config.yaml
model: "sound classifier"
dataset: "synthesized solo parts of chorales (CocoChorales)"
train_examples: 39062
gain_aug_db: 6
time_shift_ms: 50
n_mels: 64
hop_length: 160
input: "log_mel"
spec_augment: true
win_length: 400
targets: ["instrument"]
num_classes: 13
arch: "tdnn"
norm: "batchnorm"
activation: "gelu"
depths: [14]
kernel_size: 5
stem: "single"
widths: [256]
mixing: "cutmix"
loss: "cross_entropy"
init: "lecun_normal"
optimizer: "cautious_adamw"
lr: 0.0017
beta1: 0.9
beta2: 0.98
eps: 1e-08
grad_clip: 5.0
sam_rho: 0.05
steps: 21500
batch_size: 128
epochs: 70.5
lr_schedule: "cosine"
final_lr_fraction: 0.01
warmup_steps: 4300
weight_decay: 0.07
Rows from block 8 of a small sound classifier, named by matrix and row number. Each number is 128 + 32 x the weight over its row's rms, rounded and kept within 0 to 255. All counts start at 0. Numbers have three digits each.
After each channel's rows are labels from the 100 clips, of 14976, where the channel reaches its highest value: "strongest on" is what is common among them. Only what is clearly more common there than usual is listed. The data: synthesized solo parts of chorales (CocoChorales).
# conv: width-5 conv, dilation 2 (model.blocks.8.conv.weight, 256x256x5, each kernel summed), inputs 0-127

conv.54:142089109129118133145119130137140117109136130126138144113124028102138074136135144144149060119135113130098110150098115131110084137092107109091143112111145111081109118128088072135073121128011123109108145147095062131130125119059127073108162093144116137127146127006067070110139108118121123121137107103141120098109126148038138120086122148100115128051142113158122106146099127082124107014135
strongest on: trumpet; note C#5; note D#5; note F5

conv.35:124155140114116127154053099153108074154175066122146055089131155083147204106151146103157168111110102135027178117177138150104195142161162199119129162075096141117131129153088160146146161132063149089150135114103171106180158124163161149099144168119118129086136115079081167128150109131131142143058130176132115091143089111157140094132131147138107113162114127113167094098122156137140151086148
strongest on: tuba; note A3; note B3

conv.136:144142124176125109106128141119164159073018103100000134113079140168111182137041132013095116078165138112173144152152090144150109157108087147156134156162114116129133145000128136144142100129119089174093122179139137134144105149151155137062114157088148165099152132110140170110090111102143111141127153115117157181122133163113042121112139066104124057140108173139142132145168120145132144122124
strongest on: cello; trumpet

conv.116:093156124121176189099117131161137152140132120131173128155105143131142228171122124167075077162101136123134091069126177104131116035123123154164156095149109185120143124187118116060141151122114132124120173156133103111115106083135120130142068176115076128126140126131103104150165147138108109131137170122192068157118138119099126122105046107132146106136108145050093128207073119115130141144117
strongest on: double bass; note A#3; note A3

conv.17:163150113082171180095130135176170131170120116132160134157080112145160166155113103101124130200112189160117154150148172115119194138100097166136147175137104163153123124121127142154132118154149091182153179171133125112139112171158140112130094149080083190150189170137088144181098128145087128065113120148177105146119166186145139157123086156089200122142128155116178062147125087192159147114174
strongest on: clarinet; note D4; note C#4

conv.28:055166176157157163100138178178111159117113121179138086128144140178162139130105082146073058144090088125133074084168144112140095136129095157131088107164087174105156126137125157119130153099118151158094117136130132070093149143129138120138120147110082158150153129102019146149137128114124087075160185107168059133131115112070153127096081123142122142144126129099137143188115099142097126094073
strongest on: double bass; note A#3; note A3

conv.119:068137138159122090182143168144113121102154136119108047097182157158100172102130087123143121038121087076123116099149094155153103161154141122108075110145070140089165077134118156121128151120098157093105115070099171040087127146128124148135186166133152125116101118127122122106135111128127132124149153116136071123159098092128146144135140138153000153126133134143129164145155177081114152134065
strongest on: horn; note A#4; note B4; note C#5

conv.145:110117131125114149187115118098111136103157131103153098117164107126117171128121131129150135137115135102119137090081103125135114100112157132132150105115142078119109109161135112080063140110156153108170140090059110143113095119066136080156170162113137039131069092166173091100178116140158166176051151131138135123130132076133134093146105158115133119077137165138105188163122165065150146184109
strongest on: saxophone; note G#4

conv.204:131102108087090092085112109073102109110096095090070123158118177134080091057082135097075142122071092070094116071116097086115124094098080110098113076111115071154093111103160128099120092082239116081102099067115161112109118119146106134130083124110084098117113095229159129114110097097093128122067101137083080099115110105151112109124075109124143114154096087059113129086131083138096137182090
strongest on: trombone; note D#4; note E4; note F4

conv.186:144100120179100126063182211122179200149121178163078105115103111182153165090111123119117092129114114087169123148131124104085137183150116146147125110092104153117106134046089160123138140142117096155112125164137136123114113183128149118105092093133115152155141142080093110148084160130146106085165152128075090130075134134073074125125098134115134122128079119132099127122128097140108081083155
strongest on: oboe; note A#4

conv.87:148156153135137118127082123147132089148128119079130151147137156069108180117117161094156118132144129142128127139143164108057128135175112112152193154062118130138097147128139168162164071127036091091133134125148153143171127068173136161091123125119138128091130142040086098154120143144137121150123099125121150143096073143117130144056121133170128127171151087140156104122071150087081147036131
strongest on: tuba; note A3; note B3

conv.107:102132123106067144169091132180117096132191095144190003108131103111134159133137127154172169147091124119062135126129114129083179144167156129104129150052124156126112133202111122142100136141135151070196136100110149113145152144127133146150159150122106057146098103179157121137169136102117185144076094122168119094138110078176147077167113158129145135135148102141133137142140145127101108180162
strongest on: double bass; saxophone

conv.62:087121140147081008157114164106116120140141158148115049048118139134151135134143061063140113135155131147118127136124103162124151157133159144150099171106119110098102135122100145116112138137046132150181052150127166143128096139132130121106160153087122122140056123088124139125062172087137146126130148104072140105138126076125085104157142134092108109134121156177106106053147149136144107108143
strongest on: violin; note B4; note A4; note C#5

conv.207:099140158136139092126133147134121144154152155117123069082137146145141133161142039099127126112036126103090115119121131094125137142140113130133074141134077114056123060114024144145121129123110155127102129073048147044093119133126120135106137126132113156116137131104111147122095119143091122128131142127093026112105119132137131143098077151130044114128169102094114121085100161135142134130091
strongest on: horn; note A4

conv.117:099161168098156139083106102097070106091059052137126147110126137086101134099079056107062102084141099175056114068148188131163085102093139159129146117150159097140124120127154150107152153056120105136079119145107128144114105075136103130101084176079117136102108101135112144110079102099172097164049124140078138109146090092101144110125114107162095151147081160149100146084144097136119143154035
strongest on: note D#4; viola; cello; note D4

conv.33:168106149132136182117090163181171149147103101119130134162105142081185181116133152117078113163131119141089119092175137119082138139149119167145149145084133160152138129132096156093159137150068134124126182156131138127177173113165180154127081126135105187136183137046062136187134116135132068104092123154155110131122067131124114113127128091154158096176137101108165083143067090142081141077148
strongest on: clarinet; note D4; note C#4

conv.84:153118147183151149126171116100175200104091198127105155165151176181141162196137123146079079125145136145190080078115129117145048127087111110207152087142157109101116103107139153089184125123133160170123169142133109183130117142132157123129142136176172137149140108118136093128151172163164088169160193138094158157105155121101129157109105115139123141142152167117121169182083124091120148151070
strongest on: oboe; note B4; note C#5; note F#4

conv.142:139079131163081078143150144078156166130129141186147133126101066118174098134140076132124091143118138155118091132100122163141134142105125112154156156093139067134060125121129121152106148127031130156175109168111118156129159117062137054093130175124141155141109118045062110134108155136141122120157131110045148133166111124102115135112126116084111135086144112168086121046114139127168109033148
strongest on: horn; note A#4; note C#5; note B4

conv.85:091142163100188114031120130116049096160163135080118141081120146076133143179130078126098123119187142148109124154136170157157070062144167147160121137169161138103177142129081131078148160122068130117094027172137138151124107056130080135130067123105095098131080136051112173145045152134130102177126119113091149118092168096073114145140148184146113105129166172170052115098126127132108056119076
strongest on: tuba; note E3

conv.237:092195088077146138156089090148111122128125175113099155123136110082156223205152123159101141081214116119119185112126150101111115130128146107121148102140178203133149123132117027175174187190169148119127091124109087163148154132144163127064156119158073109050133098127158155080156083110107078109159146182166192137095186120113148103107155111168140140130114120107141080165127046118127103132144
strongest on: violin; note G5; note G#5; note F5

conv.53:129137087072138166163131058102094132126118096111157196128137177127170166111090174099135141121120073153127166099097134129153133081062068127089148065158105103132098120100145060130164049109203122098114122097104120105086162164167129172105118191107124113121121087209141121112176088133089090150140156108099106101186137126167093148121120127126137124164124119089128102054111084116175119204138
strongest on: flute; note F5; note F#5; note D#5

conv.201:146144087084113109159104131112117133157183090128135193152129138081161212142144202150120157162169051097113165128108104129103142131121136130122122061163154151142128122159171080130120160213146138087142064097141114131112168133136159111194116175112100156128138160126070168113128099102139088086146163136108104106179113125154139128159162148117108140143192063109122077086097087120175149146155
strongest on: flute; note F5; note G#5; note F#5

conv.148:146044145125021134151165210096114126111107089170120124171143127162142168039133140143126139153067103072135105117101025148133148166107115129067129150099097067188077140118169130122057110120196143110161141136136150100091164187085099124174138179101151168173154105196141128142132092089114119106107075108107117139173104142174134135152143121085153131101169093143108143086154125164138130173132
strongest on: horn; double bass

conv.92:141083100145105158141133145146169145140163145119137146165109065106126162180142167155141129166109154082152096184095099119108102152135117076064137121104121138139119141148121085152089094168133147067136155123139094088131138158083132150188134155137132157166155173147144119157163130092071110135160080064174124153118143162153121145136115156108156100087219052087124135152106104126122115157130
strongest on: bassoon; note D3; note D#3

conv.149:126132081107112125112098105086117125112125120126119134144145055092103063109091121128136013142115113089117136132114144125119139119100115116113153080098128116113117116128177075147058118118056130102115122125113079112093111102062110076138128121125120149122131139032086057100130108088101128118133097138126120128147079130039141091071120126115138147048066072077122125111096115093157121043154
strongest on: double bass; note G#3; note F#3

conv.236:079152180113149137113140157127089143133126134146168132119163104111166155104119063131116073124153128169095059109107185156121122114129145166143146138101153107133117114156117090079085140068054116150122110143121145153091070115071122079120127131086095130126104098064054089141087155127177132128113165090106144138107106110077150130127106152157079161078101168214017163122147121100108120080081
strongest on: bassoon; horn

conv.137:139103101111142190131065117144155137134099092104136103156097142097126226141107137113069084170111134119119138050134132118142126094077145163159148114137130140129134118172102111047118145118144139124136189147100115141150100099134156110146111165118082136137156117141161088160178119131123111146069145150162113145114128108113112068122061064094169051146072171044135101183096107111158155169133
strongest on: clarinet; note D4; note C#4

conv.73:122117138134153132100175168091117159150137149134144177144138135151129226135126086155153097157139185122140071167082145133148107141114138098105121134160170113134140136119130123140115130133160129143095120127146139139016067177095094137170112175129141152168127174158129102120111154153140147134147140078129121135103181183124165176124103192116143147063141138142029144122164121123125117171041
strongest on: horn; note C#5; note A#4; note C5

conv.193:119117100109109121129093114081081106044094058053085145111113108128094173077082131101098158082127114092099143097096085109127090097055124127063142117142142065133115091110121109096080121098180118095101124092074077096082120124092103087110111151106115098097111102175155146061127041103120115147064116132108110121100112104146113075134119109107116104095112126113113142124152116111099157182055
strongest on: tuba; note A3

conv.47:160099140105089108132108098069124140141107110137171152139109119083147186102134117115146129152138169193098111126103144110044162149119157121147185168035158034174044137143142121144136124088116091170172119136138125188152143138143149104113103153092140160128122133121130123135076150152159154141048112152061168132108128134141119118122127126118155138126142126158114115030113097139108163119144
strongest on: cello; note C#4; note C4; note A3

conv.88:145171142136129088140156144105109136106123147142131160138123158152044216172120122179153094065149139137147157127124167128143146160180158103161134130150144153109135155133160152179168160069082133141097119101162173178104130148169093140129150180154177098103118054095133097068092153174168174173161163120092161098137130156094148136108149165158086172146121155151130157142160167118137127072132
strongest on: oboe; note B4; note A4

conv.138:090113151165093081139148155108124156120137158152096087076133112139172133149133094089097104134182121114139115145131088180136118118093150143171103162131170119106123126120111113076081156143079159138157075160119143164141124135067146079142140128121123111166043110101129140155109158062154130140127166086084159113135140028083083101181153139095124094105137169166072147102150110139103049123124
strongest on: cello; note C#4; note A#3; note C4

conv.225:158108148151114163158134103106171156112065134072091171165148132134148225148103165062115121144157153166145128130147097142116081120067113125159209162125156057161060126084141149122129036157156137162182185133114112158179123146104177118120148176131145160149152142141166127145159118136160112145101136137120167180113155149139094142136120085106151102128168141133174161162125108114123183168107
strongest on: trombone; note B3

conv.121:166110104107144084053126099101108068121069079128093183132030147087069153168106145144092139104153107148128174130133148153166133117136137156143132130165135122144138153091142103123156143120103074106077061178158131150122157064152102143117059160114155129085132120092115158097000124153139128150117108156072157117166108155106077104129161072121127122142143162137089130058147143154166115080145
strongest on: cello; note A#3; note C4; note G#3

conv.57:132129137087128156103135148174069063143189098172149128154123076107113139183151136191139139126130069113104130158137142123128140150167151113055105086136135186146152155158145088171121164138106136061075100101154141114086178128124071149169099132146131128142163115135118156125138091132113147143149068122167120062132109136143152135145149168155136157114172065144126131140135139155084070115137
strongest on: double bass; note A#3; note A3

conv.52:121133174139119169158110168192132123110132096166140130152152160117129201156118168183101111125143045142113129097184128139120091146161144119135140061119122188128142151173159179153180154118022139095090142112152161132162215099166161156136140139134126128118142096049058136148182099124167108127147147135152151100165067088092153120105167124177116159172166087153200142186102127099039130031125
strongest on: double bass; note A#3; note A3

conv.247:114058165149088092093161187083118156119104166102103176137138065094114149142135120137115124119153107111106013154064116128122048158135133072089103104110167078123105139107093118125090106096094127105083094087130102123086127142080101131146117073149140130144112124095129127129099119139142102169127101089076129100086095130118120145124144149141100134094184091179067143089140119107030095134061
strongest on: cello

conv.224:110107145124157141158135174127124137147124174119128089099153143127164173137128108111141108126008136092093142087095144072104140143143132167125100132093082128072104082130028129124137125125109149116122139102067135066123089135138130137109159160142123123118129140117108077151119134142117141169105142129113028103048125145128157140070022126116090110139119124135086122120068163100157151116109
strongest on: bassoon; note G#3; note D#3

conv.206:128090095139056110167059116163150090089144091121130077114098078093131128065135161115145156101110078115112122150138071142103145132118073138070109163075066115119093130128122105133080095141070087051170125125107117083157170116107135121096126158097127098092119115107089126097141106084096100085108098093141108121145027114160097062143134103123120115109160093135154111123112126107109118089158
strongest on: trumpet; note F#5; note D#5; note F5

conv.231:109100115121090159133101201206108111122114090137113042120133114134135164085120112140099132117083037109079119080182060144125122156119125153073074141117031170121144109133090143119101143112090126116112151106099153036120186146120123108121133146089093168125170121101065161131135085093087103102112106128178056125146025097132130114120133116120110122140123096113166110158132120136087132119112
strongest on: double bass; note D4; note A#3

conv.213:112154132143122144132114184131130129061029120063085112155138143168099231070014125042106073109128134106144129099150112130133115140111082158132158164123059110146103139092143176109131086111115096147139165160135154098125054126145121129092153171065126148114146104144128102101113115102140134134125147098148129192117113134105111113076094074104117107141066145139156146174156157127120182145096
strongest on: oboe

conv.223:196084080127108061108126099037133126142107091139111165120039128115130187144142138136125146142119145150132183121100126119127156145125165146152125117128137086134103148118130115130118153119157136143102087116149114173133156139131141131146095162135160134128130097137156145109071130164152159154087136212017150062140136154130082075134134095090167102135102152112089124000124133141172139123172
strongest on: cello; note C#4; note A#3; note C4

conv.212:093106151102129191160138134137104126125109138131128115172171177123144234000154150118133117114136157139147124115144120154127113100091147168089157139107123112130091091151122097063142143152136116101170167130081138126161106129131157158119141174135096100116106134153117074132184121128134078124092148108136151202148154132142160157113107143131123127163046173133130155184139070104173138112120
strongest on: saxophone; note F4

conv.147:095142156125141152102157169084055152092122073112149163114143117123126224094095104133121140133160135071106109117096163161152118118118158167106140119153182080129136130155116099056040143093171132124120120127122135134061062152056105081141085157101130127143104089169142136120134102128158153158081161113119122115093136122126153090165128148124128147064117170167000183120179139107096141198069
strongest on: bassoon; note G#3; note A#3; note A3

conv.69:064159159115151183147132141172087144120135112122150119150177144125163191110115128129127128123147145139107073125166133173151093077123138158076155143142141136153151112144109090066120126142142147087142124160118157106142122132102149158141130166129086124149112142172126153146172133089144119141125140052178120177141137104129155151179123156161116130118130134164079176171178082161090102182048
strongest on: bassoon; note D3; viola

conv.49:133169103138180135100124108099114127112057094173055158127111157152119187177110075164024122058169101133142176102142166134159073097117143165143148102178142138112167111083138129131174193136121130119053105167122132172140121063143139146088089233130135151072147119099128145079104127137145092157140160160106157137140144148087148126114140046143123147136065164106113126144117140146121117074089
strongest on: oboe; note C5; note A#4; note B4

conv.20:140151133149114107121117132078162135102133120122149083146103118140099135129081110082133037173085173135159097097102159103124164102115096131158165140109062070122048148136156161142104088108086092128182134161132130142120066084090103108106116156065132101130089110133123057124098175108130147125130139082076139145121128134119138112082047118068156113099094131115114128106094127121134125095164
strongest on: saxophone; note G#4; note F#4

conv.196:129140138113165133154129107130116141150146146103139111114149141123159169147127111117139132118000147113084147095113166047096164138135113154120126120113085131106114040133061130151149126131142144121118147081042139064131104124146140135107146144143115132108142134138104103132124113165119129129089162152126024101037117160146164132089025134132102127130127104091119126102068150112140181118118
strongest on: clarinet; note F5; note F#5

conv.68:103127143147117139097126173165121120075056090083093108125120121153113193126097128111065147006127075119123134089175105111133130155142145181132092144155095136121154089117082169104142163085110122140077139127088155064129149138140119139082105119122126134082143042126087181085106043105121093153111140172161086143079071115124125088085121099158039145153105138125162129173166142152094170130084
strongest on: clarinet; note D4; trombone

conv.113:161158107112142095061127139109082071113085101130096166127086158110007179134104111136128122054149122136140189136131145143152125150135150150111142153155127144127140142078127114177140136137093059113036095127132152152087097103145063140106083180101157135062141123091128140060010127149145142180134103119094144110124127178113126135100146122134119140130078171147085118100142146134149116082111
strongest on: viola; note C#5; note C5; note G#4

conv.175:087165134148079036136139141161088115086158132146122033068134117166130102155111049122102126082132100100119115145141107152123134149157128106095048162124069144100126128103124133143070143105100130155136075110132153072053125156088098102102152077089130153132133086106108181077090115087107139079154128106128109121160092117117126120147171159131077155080166101134139131103162137172064104093128
strongest on: horn; note G4; note G#4; note A#4

conv.226:146188105096115114156110087124146164117122077110132129132105103111170215199127141102134161081204115157149174116130095155127126081097101117125144077162116123126139121135127125122145171129147135186135118105147121161114176119162190115059102175097102143080123150082073153058169078164146090079121149188137157143183144135130117132140147118113115110163186114108141104153104112100189155155115
strongest on: clarinet; note G#4; note F#4

conv.103:154166099139100131119117136141152116023037041158108134161088108182091180063027180111117131110101136097169183092148109123141174124122094161110160156125094111155103145108168135147073112084124096130122165153142119124150158116114142096095108181093146144103164071163125117092146080127131151138137143152153133163163066167135112095097122046112148123107089140106181129165145153158147176092146
strongest on: double bass; note A#3; note A3

conv.209:175079061120120121161134084086135117151136074151131158125106122106120190079143175156133123103093100102124178117114119100140135145148171147095131104121141119115137141158127115144100173147159148106078146078107124146154131127141158153151137182145155152102162109146173101107160077165132166170076143204108106051115095155129149073107130111129155132123057130107160125101079160100163175114161
strongest on: trumpet; flute; note F#5

conv.189:121093127124088091106086134064112134100090140096105119135074072095106160117099082081096097144097150113106088084059110104095136110080144114138140135096126039127053125118103113098058113080123095126164114109109082142081070097076089056105105142072120097122096094143141089110071146114132142155065113110084117115074105094132098049103077082109146096092114128124063108087108103110118137141134
strongest on: cello; note G#3

conv.58:150152133171112109074106158131147130056035087124033100138070157183078149108006133042061087119126134116172131112157114122132136136122079141144130164132074110141106158046158168140159102096111051148105114173153150129135115111160125143088095141039143142115135103122131136116064128083126136128140138089117139145138115144106055104097114064114146085153098150118150120134151125174115124101121
strongest on: cello; note A#3; note C4; note G#3

conv.75:120103160126055109141104147057104114113093103126179131135141139145124188080136114119145162132119121203079111098125118124075141144137135132113151167040121024188052125139146152119133113035134106146146119113134148130134169147148137128123129174085126134119113077144113137108105109121163142117048116137041151123147085106164135097116130138144126161146146112179146153048169123128096166169117
strongest on: cello; note A3

conv.55:121095149135077112120110154089108096080117144128061095095124124117045092129104147084090100089139100074106101126094088136135046121080104063086081085131115074071098141090083132087094109081106158066075136084125124112130133136131082140117138128149116135146143138157187114135133144094091125156142091087083089086140107121108064101140118146121099077148161111103106125133138144101113107158069
strongest on: trumpet; note E5; note D5; note C#5

conv.74:070111170126111112141164182121068147127157165144121135090160076104149153139158105140127103102173100107087087145091118181144075159141162116115070112127166140085159121135091090098074157119041157110108100104114125146082117138054114111133144142155135084144060105055103130127111152120160129159134141098100140064121118085075135151163173171149072147063147150206015150108157132086089081101091
strongest on: flute; note D#5; note F5; note F#5

conv.6:134146105147122092151115110114141122110161154094144118131150089110163157112128122160148042123150124142134120156118141168137107119136133123142171141133151105115154128141121089142100153138021149146122124155120107156158078088029162070093156126148135105106090096028080097090157138136139131115150138122119155148125121093047132132102119159139106161035125144172116144121141159106108112035112
strongest on: oboe; cello; note A#3

conv.141:089079103112092074132122099128071136118109159113159131140162135116138096061096083146118114150097054153129099081087104112085112083122113105064123077076077107140062100132136082063122112086140095126150079081121077080051114089132078114125125141096118155103115127146126106102071104168104096094128123108098099151163030054113119160106119111138122153130154090128124120107083111106125121147108
strongest on: flute; note F5; note D#5; note F#5

conv.178:138133114144108129142129139121132113082081061087136157157135096117095219085119178145171208058147108132145141148147085153153118125175137113066149125144119097176148145132157105119116110070089099076104119111148148110138220121124145159118108168133155134105142101115118167083153046134138144165117077143163154155159057131166134137112163131181102150113202072134164140137156163136099151154105
strongest on: viola; saxophone

conv.170:128151092134102131153102152137134102137111067125123124158122095112130247000125152112176164123137162110123171164161098172121164150143155161036182168103107098164127136124150120145076117143138113143146157113125145123155126154132161152113120209107157168136142153151158124147148096114123150159086102146165151158162093153159141117122157137106133122130096113140152095115174145137140173149129
strongest on: trumpet; clarinet; note A#4

conv.104:141170111103132095122131180091081058106127098094134159140107133099000225103090139143167108112119148110124155128099150100112173143155149133085156148106097125124113152135136132183145118117081105090080115081137150120100075101166061133154124178112140136098139099103135095097102100160109183180120079107110108099098089179128150118068100147136134142151072119136107112092136199133120146084125
strongest on: horn; note C#5; note A#4; note C5

conv.22:143122122110145144116132123127134147174173177133152137129126113099127194165148148157132131177086171150082100126044176067052141122148173111157168133053147130113099115174081110133125145126140134113153130091089086163153091142124117158149120112131115099152103131154167097144140174168123161157092142131143118095000141142153131134135058169110170119130104103133079144141076093112085165146153
strongest on: bassoon; note D3; note D#3

conv.51:119093132157085109122174168093143173115136153104143164153134119140161162078155146140145139140142117135152129146111130091105133162126141136128095107124125117147091125147113110129192157135199142127115107133131083117097117157191122151162124072141109126169143109151150146131139113132114098089144134145063127139090137153129118110141140128083145131161097147130123153089154125139120114192139
strongest on: trumpet; note D#5

conv.48:127000162145116196161147127137163170138097184157177095104137120103187193124170150169143142125126123173066077082089106126122119129117126118162091092103145103091117115159089093075123149094129166123157159101088110164133154185104187130130148199166135112149125109113122040154165150145149132117069152099148156075137113088139141144145126129156128158140164131161093141155093117058173092149149
strongest on: bassoon; trombone; note B3; note A#3

conv.0:142109147155132139137148130143169159146112170158124087070138171137188161139175124118112133102109066142099158061164116128117130158128129171160069120111142146053135081119030147118150166141087168142123134101091175140140154160145183148104141141185141149143150117045070115162117129161137091109101161183051094076125099114124122135127131122147071121159136125125121102119078136080143128082126
strongest on: trombone; note G#4; note B3

conv.174:121129130121114073140164151099112123160181164156145086038146122131139186164172074160179131126112150101082123173063131129123145178164171088105008121133144145055139126141071118165107154142126170125106102039100155148090104171127119166155144161155167101145107129124151116113123154142137160138135136122089113000070166155145165163142137192112117146111140124155086122050147144083136120133143
strongest on: horn; note C#5; note A#4; note C5

conv.238:163120128140089049122135071036139149146135150138117156113105130107156076164145106109146149151176171176135148182089131150104138126128157110157184155106188075167084153107147102153142120179125101159181062156154121216157126132122152136138120126099161134148079153131179143117073168120162150134117126132019222131139166131141100131180157154100168123125142136161091144012136128145132106127147
strongest on: cello; note C#4; note C4; note A#3

conv.90:145094086124165144131145103096127119170156136126151157090146070080139210141144137162159110159144170142131135172072131135140103136132159110032102116176133133094154131151087089142088171140188154070097128089108054110116130171121112160162129188144147145150149167163169167141161115152060144114139093144148108097129175170120150164150151180111161123116140103112111113122139111108154098182137
strongest on: bassoon; note D3; note D#3

conv.165:107101167138107068149162163088112145143153175157130086045144129117148147151160090133157086135125122113100112134066135150134122174143160105148057112103139117054116129136088123119107131108073154135128098084114143168106069141116122152130150161144157071141073106077125059135106176132162152156110156111048124000101133113108142142128125164102106128126129168188065144066118157048157117098140
strongest on: horn; cello; note G4; note A3

conv.43:139128112132094137178101107104146147044080104108111176152126116137101209177060191124159110133145119163147170123120103125119112102147107082139170126129134128136103131117171123159198057127064118126157154135131114141160175097186163129109165174110126068083086059088126124116177099142157155172133143133131171158186112120090088104108146085111117133167130144122190150140128164111119136097115
strongest on: saxophone; note D4; note F4; note E4

conv.76:118097128115084082101114100111152165095119165164105153096121088128127070141098120133061112118118080111128069103081118117126075118110071104116137112125118071091090104135107106123124124088113054114126114141106069111125109137106105053081105103126077121096127100124087130084107116152078110102107105093094091126101084097126106085136123156137131125093172101101131104136104053115065107124091
strongest on: bassoon; note C4; note C#4; note A#3

conv.11:155061096104102153122081128119158116121089111098097171156098096059122154099125215124080090122128044094121118076116085108110089099088071114112122067090116122114097122114111077074099111119081106056118135125115093108147150100106130094099101106136071107098140109088098084130140108108085084121111102144131099118127067106079060069104120068119125085104121096077112105158073092088140112084132
strongest on: viola; note E4; note F4

conv.45:135102141167119135206089117153151130077094127091075128124153116135142150146123168046140144067193092125141120135164024177128067124097081113141135159129124101120125134085120144113109061160070142107185171150106132138197149121094179126078195133139146143118139133090141149143180111081148102138133130095133179163157087091129088113149162100134094097134188142138186156181130136109102120110109
strongest on: trombone; note B3

conv.23:119166130099116184146109156255133101113114056165130128155116148156149189148087144140114116119153094136143148134204108172159136103140059145116145152159099209153153144138153136153161104148089098115149166171147164102148218107165153144131124169093120151132177131131098175125185095062134127131162113110255141147197094133115110126159159086138132124153158133123237134218145120179125134104132
strongest on: double bass; note A#3; note A3

conv.27:116109079060125096107097163146048093139126145069067134134123153147124160081114094139088128124103122091124145067142113155107136102139181147113169137109130133128106118147125162116158138114182101159129118092143176160091034130162052139155111161090100100113104081165135063117106104157113137116105100129131106120066131106149169098079085097101151120154026155142089078139131093091096169143134
strongest on: trombone; note G#4

conv.169:107139181156124133065121147118105150129120129048153154136074136107119151179132133101103202122150136125131110160100159124128135150119129168152109171128155069111097135146067139113145119106058091083120139152125111113139150112135085118119075072127108100137121085127128184127098148124130080205125125124127117137067135102187087096125124141137096119133208164128096128116146140163130103185115
strongest on: clarinet; note D4; note D#4

conv.139:132073157127069137123132163106132141137140158132146093130151087115149171146144104138102120193105119155069063102082107091010126150108145085129112150018125094150070132155121134137098115110148145135168129086130129135115128153099118135164129125119122141181124125162144108172126156109134130125072109115098127071084102113164138130130094143114167148123155062153105137095128083121052114181153
strongest on: bassoon; note D3; trombone